config.yaml
model: "sound classifier"
input: "log_mel"
label_smoothing: 0.2
nesterov: false
batch_size: 128
Rows from block 2, named by matrix and row number. Rows with one number belong to one neuron. Each number is 50 + 12 x the weight over its row's rms, rounded and kept within 0 to 99. All counts start at 0.
# fc1: MLP up (model.blocks.2.mlp.fc1.weight, 1536x384), inputs 256-319
# fc2: MLP down (model.blocks.2.mlp.fc2.weight, 384x1536, transposed), outputs 256-319
fc1.612:63 47 48 29 32 31 49 32 28 68 49 34 53 43 57 55 32 44 64 65 54 47 49 43 53 34 41 53 48 60 48 33 68 56 57 58 35 69 44 47 58 66 50 47 39 69 53 56 66 55 65 53 42 49 40 40 50 36 77 29 72 64 51 62
fc1.613:55 54 53 67 63 41 50 51 59 49 56 36 48 70 46 57 37 71 43 43 25 58 49 48 48 34 53 46 31 73 61 34 61 63 38 48 34 45 57 49 47 52 32 57 53 56 40 62 39 71 29 57 60 66 60 62 53 63 58 56 37 62 45 43
fc1.614:40 71 45 48 39 55 63 48 41 59 55 35 42 58 32 28 32 44 57 55 47 68 56 43 52 56 49 43 69 61 38 64 54 44 56 71 42 73 33 47 54 17 57 33 64 48 49 40 46 57 54 56 55 55 46 53 45 29 41 33 66 37 34 40
fc1.615:37 41 66 58 54 37 48 55 77 57 34 49 61 38 58 43 60 58 74 33 55 35 54 54 46 63 44 58 27 49 47 51 30 34 39 62 56 50 62 58 78 51 64 62 38 54 38 39 44 53 57 46 62 43 44 65 47 37 43 46 70 59 41 39
fc1.616:36 32 47 45 49 49 40 18 32 49 24 77 40 73 74 43 49 62 65 42 56 44 63 64 47 37 55 48 61 51 56 33 58 33 40 77 60 31 57 52 35 41 43 52 61 62 48 52 56 54 45 44 39 61 40 63 61 56 39 41 57 62 53 42
fc1.617:49 37 44 68 52 50 39 46 69 52 72 63 44 62 49 74 62 43 65 46 54 44 61 60 48 50 75 61 64 33 46 72 59 60 52 54 54 64 62 63 47 22 34 43 55 62 36 34 50 59 60 45 58 53 67 50 42 48 59 84 51 39 51 36
fc1.618:66 47 63 58 66 28 26 47 56 46 52 60 19 48 36 58 53 39 52 64 40 65 49 49 49 36 42 45 49 61 61 56 63 53 82 48 39 43 42 53 50 48 31 62 58 57 61 57 35 66 48 50 45 26 51 57 46 60 57 39 51 56 55 51
fc1.619:47 27 47 46 41 28 50 56 51 54 80 49 46 56 45 50 53 53 62 33 28 50 70 54 40 59 44 45 60 65 56 65 56 66 45 50 53 55 43 63 66 49 57 49 32 44 63 59 49 53 35 51 51 67 54 63 40 38 60 54 39 70 73 35
fc1.620:32 61 60 42 60 54 50 61 46 52 38 60 35 42 46 26 77 66 41 44 60 56 69 26 54 37 71 62 71 48 36 36 42 50 56 32 44 23 46 50 41 44 26 47 45 37 30 74 44 35 69 56 37 24 51 43 64 69 49 36 14 63 51 44
fc1.621:65 52 36 44 60 45 51 62 48 57 26 33 47 46 59 46 30 49 47 46 38 63 62 31 38 74 48 52 37 45 37 41 56 57 52 47 63 51 47 71 30 38 54 47 55 72 46 33 46 50 52 24 38 56 40 55 52 50 36 55 56 67 55 66
fc1.622:56 63 50 73 40 68 72 44 43 52 49 38 53 48 59 54 42 55 33 43 63 41 47 44 43 56 50 61 46 46 50 55 35 41 47 32 43 26 69 36 50 54 56 22 53 49 42 33 42 74 51 45 70 53 60 33 66 31 73 58 53 57 43 59
fc1.623:57 44 60 61 50 52 41 59 32 72 37 26 42 61 52 21 65 74 31 50 35 35 53 39 49 52 57 60 31 59 55 50 36 43 31 60 46 44 49 57 35 32 46 43 50 70 50 75 60 46 51 27 28 58 58 56 17 54 49 53 41 47 32 66
fc1.624:05 61 47 36 74 45 54 63 59 47 59 52 48 43 42 52 58 37 57 45 64 80 54 45 47 53 38 53 55 56 30 33 40 47 38 79 56 67 67 46 45 48 57 54 57 41 64 37 55 52 42 58 49 43 28 53 57 44 40 84 56 61 58 46
fc1.625:52 38 54 66 51 40 51 44 36 42 37 39 63 08 55 48 44 21 54 56 50 64 38 33 45 62 64 36 34 49 34 37 30 54 37 54 64 41 18 42 64 32 35 73 38 57 37 39 52 41 38 56 67 57 53 58 79 42 55 48 53 55 80 48
fc1.626:46 35 22 47 61 41 49 73 34 44 43 54 59 44 28 47 41 55 64 74 61 48 40 36 51 56 40 54 64 62 42 54 36 55 61 65 33 60 38 44 34 66 30 58 84 49 45 66 34 51 38 35 59 62 37 47 40 47 64 50 78 45 54 28
fc1.627:44 56 53 60 55 40 62 53 54 21 53 62 54 59 59 31 43 55 38 79 44 49 73 54 30 42 48 42 42 26 45 68 56 45 66 55 69 47 64 52 51 46 68 69 67 50 56 59 40 51 57 49 44 40 65 63 55 41 65 51 36 55 49 48
fc1.628:59 49 58 66 65 50 63 44 39 45 77 67 43 52 48 44 33 45 63 69 33 37 36 46 43 32 59 54 48 65 40 42 25 40 52 40 44 41 59 45 34 52 50 56 49 39 49 51 44 56 81 39 44 55 59 38 37 51 50 52 37 73 67 56
fc1.629:33 49 47 58 51 59 38 73 45 50 51 40 37 61 60 62 43 60 28 54 58 50 50 66 44 57 38 75 54 50 78 53 31 55 47 37 47 31 58 29 53 61 46 65 52 41 45 49 35 57 58 67 47 50 51 39 61 64 65 62 48 28 43 37
fc1.630:48 51 44 53 67 60 43 44 35 24 52 57 52 68 42 63 42 52 60 30 48 41 71 38 56 58 55 39 39 19 52 42 40 36 50 50 31 35 66 45 48 62 50 45 56 48 56 57 48 66 40 59 50 41 24 59 42 18 70 48 31 27 81 77
fc1.631:48 50 47 34 38 44 55 59 62 55 52 39 59 53 19 66 57 43 52 57 54 50 52 59 29 45 34 39 57 44 34 59 41 54 51 57 42 49 51 64 47 51 34 54 27 38 38 50 36 62 60 54 56 39 54 48 52 39 49 58 50 43 40 37
fc1.632:28 36 66 37 38 64 62 55 45 46 50 48 62 65 49 37 68 40 55 36 43 53 63 67 65 60 48 52 41 30 48 47 35 48 65 61 22 50 50 31 43 27 58 48 47 55 34 29 46 44 37 58 47 23 39 40 39 67 55 45 68 50 47 66
fc1.633:55 66 43 55 46 32 35 52 50 37 47 31 59 85 34 74 67 31 35 25 22 58 37 42 45 38 46 47 65 58 57 61 64 70 56 73 54 54 65 46 48 32 51 25 44 53 63 45 47 51 40 51 51 42 50 68 39 42 42 41 62 34 47 73
fc1.634:41 46 46 62 57 45 45 52 48 54 49 58 33 55 35 42 46 47 55 62 59 47 75 66 41 71 53 53 50 56 54 81 63 51 29 43 45 36 66 45 66 46 38 38 57 49 51 44 45 63 38 50 56 57 69 51 39 43 29 42 66 42 46 42
fc1.635:51 54 65 40 72 59 79 47 60 44 54 58 54 37 57 62 62 56 45 75 51 47 68 53 65 34 35 60 44 51 57 64 47 55 35 77 48 61 54 45 50 37 76 58 47 42 42 58 72 29 66 58 32 51 61 44 41 40 44 63 51 44 48 99
fc1.636:61 49 48 49 62 52 36 42 50 44 55 43 59 52 55 50 59 60 66 43 46 59 50 46 44 66 53 43 50 61 52 39 48 52 62 27 51 41 60 55 44 45 72 19 57 45 41 76 48 53 40 65 50 38 53 47 56 53 33 47 43 14 46 56
fc1.637:52 58 56 58 29 45 45 42 60 32 59 48 63 46 49 45 48 32 53 39 55 40 54 43 63 40 64 58 57 47 42 61 43 55 47 53 48 50 48 37 57 56 46 42 42 55 49 53 57 51 37 50 53 39 37 57 65 50 29 35 67 50 71 35
fc1.638:45 58 41 59 55 47 39 48 56 53 34 50 35 26 35 51 40 25 50 19 64 59 44 38 57 40 45 35 62 38 37 30 53 57 39 32 42 48 82 37 64 45 27 63 43 51 59 57 38 66 52 43 68 54 49 64 61 35 62 49 80 52 56 62
fc1.639:48 33 50 68 45 60 43 41 48 77 63 42 40 66 52 51 38 49 37 68 35 67 42 40 57 62 58 43 53 60 56 52 52 48 78 49 59 76 73 52 61 38 53 43 46 23 73 52 40 41 58 53 34 60 53 59 59 51 56 43 54 49 79 45
fc1.640:39 57 42 58 29 53 38 24 53 43 41 55 58 57 49 45 63 47 64 44 80 42 55 54 39 42 86 45 39 51 63 34 65 48 43 59 63 43 53 60 38 55 50 60 47 45 42 48 36 54 45 42 43 50 44 64 47 49 59 68 59 50 25 54
fc1.641:41 57 47 30 48 45 58 25 47 36 26 58 57 64 43 52 62 70 59 30 38 58 25 53 32 60 45 68 46 60 53 52 66 71 73 74 63 62 37 43 45 29 55 36 53 46 60 56 37 57 57 37 33 31 43 53 40 50 37 53 57 26 63 62
fc1.642:59 40 36 53 55 47 19 39 51 43 70 78 38 78 59 34 50 78 38 43 25 58 71 63 80 40 38 40 52 35 51 50 67 52 53 47 71 68 40 40 49 43 53 47 66 59 50 40 45 50 56 54 63 52 61 58 34 45 55 50 47 27 40 56
fc1.643:45 49 52 55 50 47 52 59 57 53 40 42 38 48 59 33 64 43 42 56 51 52 34 45 51 41 62 55 40 53 39 52 42 22 42 61 39 48 35 38 56 48 63 17 62 49 49 59 66 49 41 40 51 62 60 54 71 42 47 44 47 65 35 58
fc1.644:50 36 47 54 45 71 41 39 56 38 30 61 37 67 70 63 41 67 47 39 40 65 39 56 80 53 54 47 46 53 66 74 56 62 33 36 49 45 43 42 39 46 40 43 48 44 46 29 65 62 34 47 55 40 30 65 71 44 57 56 60 36 52 53
fc1.645:53 39 49 40 59 45 40 49 23 33 35 56 37 58 52 47 45 67 34 62 46 55 68 58 52 33 56 48 53 74 51 45 52 45 56 37 58 28 45 45 23 51 59 50 41 49 43 54 51 39 70 61 32 36 74 43 40 69 42 53 38 53 82 35
fc1.646:47 60 45 31 65 55 38 50 47 53 29 29 60 58 26 61 48 53 56 49 52 56 54 40 64 28 66 40 23 26 32 65 71 61 37 68 36 52 36 41 35 47 59 34 53 29 63 47 68 40 51 54 52 62 33 77 51 52 47 43 52 31 38 57
fc1.647:54 47 50 64 64 49 56 56 85 34 50 54 31 59 56 64 35 75 45 36 48 33 40 56 50 55 54 42 32 41 63 47 46 46 28 48 52 44 60 53 39 44 76 25 58 50 49 49 48 50 28 51 59 37 40 41 68 47 46 49 53 45 58 66
fc1.648:52 41 34 53 70 43 31 35 87 57 54 36 58 48 59 39 42 56 60 54 31 65 71 29 38 46 50 51 54 63 40 49 58 49 53 32 18 56 54 34 67 37 28 52 43 42 57 56 61 72 43 55 51 58 50 36 45 37 31 43 44 43 28 62
fc1.649:54 68 44 53 50 45 55 39 53 48 32 64 55 51 62 30 50 28 51 44 45 46 34 47 63 34 42 68 51 41 58 38 62 62 59 54 32 31 64 48 69 51 18 50 65 47 49 39 35 56 45 74 44 55 33 37 49 45 40 70 69 47 49 33
fc1.650:58 46 50 62 48 78 46 44 66 74 44 50 51 43 37 42 64 61 38 50 44 51 41 43 40 47 44 21 69 52 62 42 47 42 33 62 55 57 38 31 34 51 51 38 49 47 56 43 66 42 43 50 51 31 44 51 50 48 27 43 56 33 58 54
fc1.651:55 50 56 37 52 40 44 71 40 49 51 57 41 56 49 63 46 65 54 38 55 45 47 65 41 60 59 48 59 50 40 68 52 57 44 35 49 44 37 63 51 60 78 43 20 44 46 36 58 51 67 33 60 42 52 52 57 36 48 50 60 44 60 43
fc1.652:56 60 43 34 34 72 66 47 42 66 58 41 68 46 38 39 35 48 55 63 46 68 67 44 45 57 54 30 44 70 49 28 44 70 73 46 46 47 19 47 62 41 46 29 36 60 48 66 44 43 55 58 37 34 67 40 49 42 65 59 54 43 45 49
fc1.653:35 67 39 33 53 67 39 46 32 68 44 43 47 64 48 45 74 48 47 49 56 48 41 51 42 65 53 56 63 66 44 31 61 26 39 35 69 39 24 25 27 24 50 60 50 40 46 78 66 53 55 42 61 43 59 50 58 48 41 53 54 40 56 46
fc1.654:84 49 28 64 57 26 45 67 49 47 40 71 53 57 60 44 52 54 48 58 49 33 37 31 46 59 55 34 57 49 52 58 66 41 50 65 35 42 51 51 55 41 42 51 63 46 39 40 72 53 57 54 51 67 13 48 34 72 44 50 48 35 32 34
fc1.655:66 47 45 69 29 38 65 53 50 55 67 61 75 50 61 51 41 54 49 56 52 44 41 55 38 53 46 38 40 42 26 49 61 35 62 61 44 59 61 59 52 49 62 62 58 50 69 40 62 53 46 47 61 49 46 53 46 62 32 42 40 54 47 43
fc1.656:21 57 58 63 70 54 61 30 64 35 69 46 56 40 36 70 78 65 57 47 49 42 69 48 39 71 51 47 67 59 53 51 58 50 55 56 47 46 66 30 33 41 37 49 50 39 42 60 54 32 60 48 46 54 69 57 49 62 52 57 52 41 71 36
fc1.657:41 35 67 62 56 60 62 41 52 70 46 40 40 42 10 45 54 73 50 59 50 59 56 60 66 52 57 62 53 50 44 51 52 47 46 39 56 36 21 38 66 61 37 47 61 40 40 46 68 38 31 44 48 60 73 69 52 79 62 35 60 47 40 37
fc1.658:50 56 67 54 33 51 46 51 54 56 45 27 44 32 75 30 64 44 48 50 43 45 43 46 58 64 48 50 44 63 68 58 43 48 64 44 45 48 59 47 52 47 32 70 68 39 59 45 54 49 68 43 35 30 55 67 33 53 57 58 47 54 47 54
fc1.659:72 64 72 54 45 39 51 29 46 41 51 66 54 46 38 62 57 36 48 70 44 82 66 51 51 63 39 58 54 58 51 49 51 53 66 69 28 51 34 30 40 63 61 33 29 55 48 58 28 27 53 39 60 51 31 78 51 42 41 36 55 54 61 51
fc1.660:53 52 39 41 58 58 41 52 48 51 71 72 67 55 47 41 37 49 48 57 59 35 31 35 51 50 33 34 33 36 49 59 52 38 51 43 64 34 53 50 67 44 70 41 55 59 62 35 65 47 48 43 46 48 47 53 71 48 58 64 61 51 48 50
fc1.661:57 27 43 48 57 51 68 63 35 54 59 67 32 59 60 54 57 53 44 49 82 65 55 60 68 38 46 59 47 55 28 30 68 43 53 46 67 68 33 54 31 50 49 50 65 47 44 52 53 41 37 55 53 47 59 49 53 54 42 52 43 43 61 66
fc1.662:52 55 41 58 44 51 54 41 44 56 47 42 51 59 36 55 46 65 63 63 41 54 33 27 50 44 54 54 47 27 56 32 61 49 48 43 55 61 35 59 67 52 36 56 47 53 61 57 56 31 44 64 70 39 56 58 70 33 59 46 45 65 34 52
fc1.663:41 23 32 47 61 44 31 50 55 50 58 57 39 63 38 66 45 58 46 72 37 58 40 43 60 46 30 47 53 57 46 29 52 33 53 50 48 31 30 43 60 39 67 68 36 60 29 53 53 46 50 68 63 37 38 56 45 37 51 41 38 30 46 58
fc2.612:49 33 55 61 31 27 61 56 48 61 45 69 58 54 41 57 37 47 59 50 67 68 78 51 58 40 30 60 45 57 79 40 59 32 59 68 35 66 58 44 41 60 55 61 53 43 63 59 47 39 50 48 37 49 57 70 19 50 50 63 28 33 58 45
fc2.613:66 57 56 56 76 33 67 49 41 60 34 37 58 51 54 49 72 40 54 54 55 27 54 58 43 66 52 78 42 71 41 43 45 48 42 39 54 64 48 49 55 37 31 51 40 49 50 58 75 38 49 54 42 40 72 32 30 47 40 49 32 23 46 55
fc2.614:56 65 46 61 53 50 54 45 49 41 41 54 28 26 49 59 72 51 47 37 48 58 49 56 61 42 55 48 60 76 49 63 31 44 28 49 80 47 50 37 54 65 54 60 33 60 51 60 34 57 58 46 71 23 77 58 52 61 64 50 48 52 54 53
fc2.615:57 40 50 53 52 54 57 44 47 30 65 41 43 33 66 38 26 42 47 46 48 49 59 30 40 34 48 30 62 63 60 27 41 49 61 52 61 43 39 51 58 43 55 58 38 71 78 55 52 41 51 58 58 40 55 58 43 26 49 59 46 25 72 55
fc2.616:44 26 33 40 50 51 62 52 59 38 41 51 51 48 52 49 33 44 41 46 40 73 55 59 52 54 55 49 59 84 51 48 68 22 69 47 71 50 46 46 42 49 43 49 74 67 25 39 40 38 38 50 39 46 47 46 53 41 40 56 54 42 41 48
fc2.617:19 74 46 52 57 53 44 55 51 44 57 60 48 62 66 55 52 39 45 52 35 20 58 45 50 38 46 57 49 41 53 62 52 71 38 33 38 39 55 53 75 50 51 52 55 58 53 47 38 37 53 73 34 48 62 53 46 51 32 54 42 59 59 35
fc2.618:55 39 38 47 35 45 49 44 59 54 40 32 43 57 51 49 54 32 54 46 47 58 70 48 33 42 47 63 41 35 64 42 31 41 30 29 49 65 53 72 59 60 47 53 41 44 55 50 26 70 48 62 38 53 53 43 77 42 34 42 40 54 39 44
fc2.619:63 57 56 31 70 62 57 70 37 49 58 52 51 33 40 50 41 58 39 51 22 60 54 57 49 55 62 57 37 70 33 26 54 56 36 49 70 51 65 56 49 66 50 53 79 52 47 51 42 41 58 52 63 58 63 59 71 53 59 41 48 64 70 59
fc2.620:44 29 29 27 61 54 47 60 73 62 54 43 54 27 47 64 50 45 43 58 63 41 21 27 27 55 54 61 57 62 43 39 57 78 58 56 46 59 49 68 39 37 58 50 32 21 39 36 68 46 42 66 47 44 38 63 37 54 37 38 57 18 58 60
fc2.621:45 28 42 49 57 78 47 13 38 52 66 46 57 58 39 47 50 27 14 41 36 19 51 59 54 52 53 45 38 40 48 41 51 62 50 40 59 28 36 44 71 64 35 57 63 45 58 40 44 55 41 39 38 44 42 53 41 38 48 48 44 55 37 65
fc2.622:43 39 61 61 65 51 39 45 57 32 78 55 58 33 50 54 45 49 72 50 41 60 57 54 65 31 43 62 41 24 47 54 50 41 57 55 45 48 42 37 59 34 53 47 62 55 65 40 63 37 11 83 58 63 41 52 49 43 48 70 71 48 76 41
fc2.623:61 52 50 48 50 55 29 41 38 58 45 38 34 45 62 41 53 37 46 34 40 58 32 56 49 51 44 56 71 63 63 53 58 75 51 44 49 25 49 58 38 37 50 26 60 48 59 40 75 43 49 24 28 80 44 38 48 65 52 29 62 59 50 16
fc2.624:45 49 77 30 36 52 37 46 34 51 40 37 63 62 48 64 36 55 59 51 52 58 53 53 42 23 32 58 59 63 42 53 46 53 42 64 28 47 45 51 59 53 47 60 51 38 44 24 65 44 52 34 45 81 46 65 27 55 52 45 57 50 58 43
fc2.625:51 64 51 43 49 54 41 28 43 46 51 54 54 78 47 32 72 46 65 50 55 75 64 37 57 57 50 56 61 44 59 70 48 52 54 48 58 43 58 41 38 27 61 45 55 39 41 37 47 63 51 36 34 60 35 52 30 47 54 38 39 51 54 53
fc2.626:36 62 48 47 51 60 39 49 50 35 37 44 57 53 42 81 48 41 50 53 22 38 46 36 24 47 44 58 66 46 57 50 40 52 69 68 52 53 43 22 60 69 55 53 55 62 41 56 58 32 33 33 48 35 57 57 54 45 48 43 50 55 55 55
fc2.627:43 39 60 51 67 69 40 65 52 58 55 73 46 38 42 36 72 39 57 45 56 68 74 45 52 23 30 58 59 55 61 68 37 38 16 33 32 45 47 46 30 47 57 67 52 42 54 46 40 57 68 62 54 44 58 40 58 36 40 45 47 43 60 74
fc2.628:35 43 54 38 49 53 59 51 57 66 54 76 33 45 59 55 49 40 52 75 72 49 41 64 34 51 53 57 87 61 50 48 39 74 43 52 51 57 49 59 46 70 44 37 53 63 62 59 30 44 64 48 39 66 66 49 84 80 40 53 55 76 57 62
fc2.629:41 40 10 54 43 55 44 55 64 30 32 52 37 63 30 61 48 35 44 64 73 62 25 50 54 66 60 54 56 44 52 37 65 47 45 45 71 73 34 53 66 33 42 28 27 51 51 29 46 71 44 52 50 40 47 54 62 45 64 54 40 50 60 56
fc2.630:48 28 69 66 63 44 40 47 68 54 49 74 52 62 44 56 47 57 60 54 43 51 83 56 51 45 40 40 62 31 39 62 40 49 62 35 49 66 79 46 45 42 58 43 52 52 47 48 47 67 57 66 66 70 56 39 56 29 63 44 53 67 73 49
fc2.631:54 52 48 62 58 62 39 44 29 37 58 46 31 53 71 47 64 41 52 63 46 79 48 38 41 41 63 57 44 66 46 41 44 56 28 55 41 45 66 51 58 72 39 50 73 70 43 61 52 42 47 56 62 59 58 49 25 64 67 40 50 62 39 41
fc2.632:46 28 50 70 64 42 21 31 42 38 66 60 70 45 29 71 56 42 45 36 42 52 75 57 62 38 55 39 29 47 39 55 56 38 24 47 54 30 52 55 66 45 66 45 30 42 41 34 53 39 34 67 46 49 39 61 51 45 58 57 55 46 54 43
fc2.633:44 49 66 44 64 36 35 51 60 57 38 54 47 77 53 65 38 87 64 38 87 47 56 69 50 54 49 48 40 50 57 52 20 65 48 39 65 62 35 47 55 40 32 41 56 47 44 23 21 49 53 72 45 45 28 31 36 64 27 42 44 42 53 61
fc2.634:60 38 29 30 39 55 41 46 26 63 61 62 38 60 71 49 40 40 59 49 46 38 39 50 38 64 58 53 71 46 68 53 53 52 47 41 47 23 33 36 64 76 42 57 52 56 30 48 87 53 58 59 50 50 28 22 58 33 39 61 38 38 71 70
fc2.635:53 70 53 64 65 59 61 45 57 67 48 57 43 56 50 57 70 43 45 49 46 44 50 62 45 54 53 25 61 46 31 44 40 50 24 62 49 42 63 51 30 51 47 50 60 61 64 58 66 58 67 56 47 50 47 82 60 41 53 52 45 71 39 52
fc2.636:33 56 67 27 58 49 46 37 29 54 56 49 35 78 45 56 42 54 51 72 85 41 58 58 36 64 70 51 54 33 56 48 64 49 37 41 35 55 66 56 60 56 28 47 65 45 52 45 55 36 65 55 50 34 43 41 60 47 61 51 40 65 52 73
fc2.637:50 54 53 55 34 32 51 49 35 38 27 41 49 60 61 30 53 33 37 34 69 55 57 31 33 27 37 59 39 37 60 65 56 50 53 48 35 61 45 56 50 54 46 56 56 51 72 59 57 52 44 65 55 47 42 43 25 61 45 48 43 60 52 51
fc2.638:41 64 51 40 45 57 43 49 54 39 48 57 76 71 60 40 54 42 58 56 41 67 41 41 62 59 43 35 65 62 67 43 50 47 53 38 39 32 54 42 60 43 38 33 29 35 58 48 70 53 45 46 46 34 47 31 45 36 50 37 48 61 47 54
fc2.639:53 36 42 57 50 52 29 59 72 50 60 62 48 61 32 38 45 61 54 48 69 50 50 57 64 67 46 28 34 50 21 30 31 43 43 65 49 52 30 64 45 65 53 40 79 46 48 61 53 56 73 47 30 56 78 28 38 51 53 63 61 43 41 59
fc2.640:67 63 64 57 49 56 50 53 64 37 43 55 65 47 54 45 46 62 59 44 73 24 45 59 63 34 32 57 32 23 90 29 35 42 48 43 63 58 71 61 41 24 64 83 61 48 41 41 63 54 49 68 44 40 56 65 52 59 57 49 42 44 51 44
fc2.641:40 49 45 45 56 39 60 28 60 55 39 64 43 50 53 55 30 27 54 48 45 59 46 38 45 65 48 42 34 61 53 32 28 61 45 39 43 58 53 56 71 70 56 22 60 58 37 30 44 55 49 51 66 70 59 40 52 27 40 64 30 47 56 46
fc2.642:47 53 55 65 59 55 67 64 48 49 40 51 50 34 46 49 77 42 53 56 61 55 37 38 55 42 47 44 78 52 37 32 41 36 52 36 55 43 57 48 40 56 41 57 54 42 55 40 63 73 42 57 39 56 55 54 32 33 19 46 43 78 62 36
fc2.643:38 54 55 31 55 54 33 44 45 60 56 50 45 53 33 43 43 54 55 39 26 34 38 58 53 65 42 36 56 56 68 61 39 59 31 32 47 40 37 44 38 40 42 65 48 40 37 59 56 31 44 50 43 55 57 43 34 38 55 37 24 52 64 49
fc2.644:36 12 69 62 51 67 32 37 27 66 41 49 68 43 58 60 52 51 46 70 24 53 46 47 44 48 39 45 69 62 45 39 63 53 38 56 61 32 53 48 69 40 50 13 64 47 47 55 54 61 37 67 40 58 49 43 71 58 42 47 48 35 74 66
fc2.645:67 25 62 51 44 62 21 49 70 39 39 41 44 32 51 68 41 59 44 59 53 55 62 52 41 42 42 45 51 61 43 50 36 49 71 57 44 45 83 61 48 61 47 49 42 39 35 39 54 70 55 59 35 40 39 40 45 57 53 47 43 70 50 46
fc2.646:31 33 49 55 42 38 57 59 43 53 51 48 65 51 48 44 67 53 37 57 61 67 49 45 39 66 47 46 49 59 39 61 32 47 63 51 46 50 44 70 51 49 51 45 47 47 73 62 54 49 58 63 30 50 26 47 67 46 66 63 56 42 47 57
fc2.647:48 44 63 62 57 34 60 57 56 54 48 43 72 43 67 51 58 65 48 45 39 46 18 63 34 45 49 56 48 48 21 76 66 53 44 66 52 61 56 53 38 45 79 48 31 55 47 47 60 46 31 46 67 50 29 52 40 59 30 72 39 47 57 51
fc2.648:36 71 28 25 45 57 38 53 45 62 31 63 70 47 28 24 40 47 47 64 52 56 35 59 67 58 23 63 34 53 46 63 55 76 52 61 74 63 49 63 39 56 82 45 56 36 51 68 50 42 46 56 60 66 40 45 50 44 58 42 39 61 54 36
fc2.649:42 49 43 36 28 71 71 64 48 25 47 46 61 41 44 48 56 40 57 68 63 57 43 79 55 59 65 68 44 57 37 60 51 34 57 55 53 54 44 42 53 60 43 51 61 60 52 55 55 53 60 63 52 46 39 49 45 50 51 55 48 45 45 55
fc2.650:68 27 61 56 70 33 55 50 50 44 32 65 36 67 39 32 46 54 36 44 60 50 85 47 49 44 62 40 42 52 22 64 61 57 41 47 48 48 42 60 49 57 40 55 68 36 37 62 55 61 54 60 45 54 58 44 49 64 28 75 56 46 60 41
fc2.651:50 72 59 58 41 62 45 17 50 46 61 65 36 56 38 55 65 59 49 53 55 53 60 66 58 33 48 66 52 60 45 47 52 54 52 50 60 37 54 44 58 48 62 59 51 39 41 40 51 49 54 54 61 59 54 35 23 44 64 69 46 45 47 49
fc2.652:33 58 56 50 38 44 37 31 61 39 55 37 46 63 46 41 56 75 40 46 52 43 58 32 28 19 77 63 69 46 46 45 51 52 49 53 40 55 62 58 45 33 67 57 43 41 56 40 49 54 64 48 45 51 45 47 45 55 53 53 32 52 41 29
fc2.653:53 50 29 35 58 64 54 45 53 61 32 38 46 42 61 49 30 40 63 53 58 36 35 59 41 72 47 52 47 56 53 56 50 45 49 55 51 41 51 48 36 20 49 46 35 49 42 68 55 58 62 51 64 56 57 56 51 42 48 48 55 28 64 61
fc2.654:28 27 45 58 39 36 56 50 33 54 26 48 36 77 53 41 29 45 47 73 42 64 42 64 43 80 46 41 61 72 64 36 72 65 59 49 70 65 52 44 55 44 47 41 45 60 33 41 54 52 38 56 57 62 63 67 56 54 56 50 48 34 30 47
fc2.655:45 40 56 50 56 40 46 50 74 40 59 54 26 47 65 43 14 31 28 61 39 58 48 51 40 32 53 35 45 55 45 52 64 50 49 54 59 59 42 42 43 61 49 38 45 63 45 60 35 49 50 30 33 54 58 57 36 63 39 57 51 62 59 36
fc2.656:67 54 61 28 42 51 57 53 47 30 18 38 47 66 54 65 63 35 22 55 49 44 44 34 45 21 53 51 58 47 44 55 50 33 47 40 30 40 52 44 55 60 56 62 53 64 74 67 57 74 43 57 40 45 55 68 34 59 48 50 38 51 65 50
fc2.657:60 66 43 43 38 65 46 58 42 24 82 62 42 47 61 59 61 61 55 52 24 52 73 51 56 48 54 62 33 53 30 43 54 89 69 46 49 55 48 48 54 72 56 54 53 57 51 55 54 50 41 51 78 45 54 54 52 42 48 42 50 78 54 56
fc2.658:53 51 66 35 48 50 43 47 72 46 62 51 30 50 59 50 43 43 60 50 42 64 58 31 60 42 63 36 44 67 31 57 63 52 54 55 50 64 51 40 48 52 40 51 88 66 53 45 64 57 58 58 46 51 52 38 57 49 43 82 52 44 56 40
fc2.659:75 63 49 59 40 33 49 66 51 68 43 71 43 41 57 45 48 25 47 43 53 55 57 31 72 39 38 59 46 30 53 50 39 58 48 61 60 59 57 54 60 53 67 46 34 49 48 53 75 54 51 42 61 25 40 54 55 68 36 51 47 21 44 34
fc2.660:65 35 41 30 50 52 39 41 63 53 63 49 51 17 44 29 37 63 44 46 62 42 67 49 48 52 56 52 55 57 22 54 49 30 61 47 50 56 79 39 42 72 39 42 44 53 28 55 42 57 61 27 42 50 37 66 67 37 55 64 39 57 60 49
fc2.661:69 34 48 56 55 57 60 60 63 60 56 56 45 70 55 46 58 63 53 51 31 58 50 29 57 61 54 45 37 45 46 54 49 44 55 33 53 38 43 38 56 57 66 24 53 58 67 69 59 43 57 65 38 79 50 46 49 57 27 56 37 67 39 48
fc2.662:37 58 46 42 51 24 42 59 39 37 47 59 46 54 51 58 46 61 60 37 70 58 38 55 63 53 61 56 75 61 30 46 64 53 62 48 64 42 55 66 64 55 75 62 39 76 56 44 71 40 59 55 50 43 15 38 33 57 59 48 38 51 54 64
fc2.663:57 15 42 53 21 52 55 65 52 63 19 53 32 39 31 71 65 40 47 59 40 70 49 52 68 42 57 46 54 34 58 42 38 66 40 51 27 45 54 32 34 70 58 31 66 62 55 46 44 57 46 40 76 62 49 85 44 38 60 37 65 64 36 59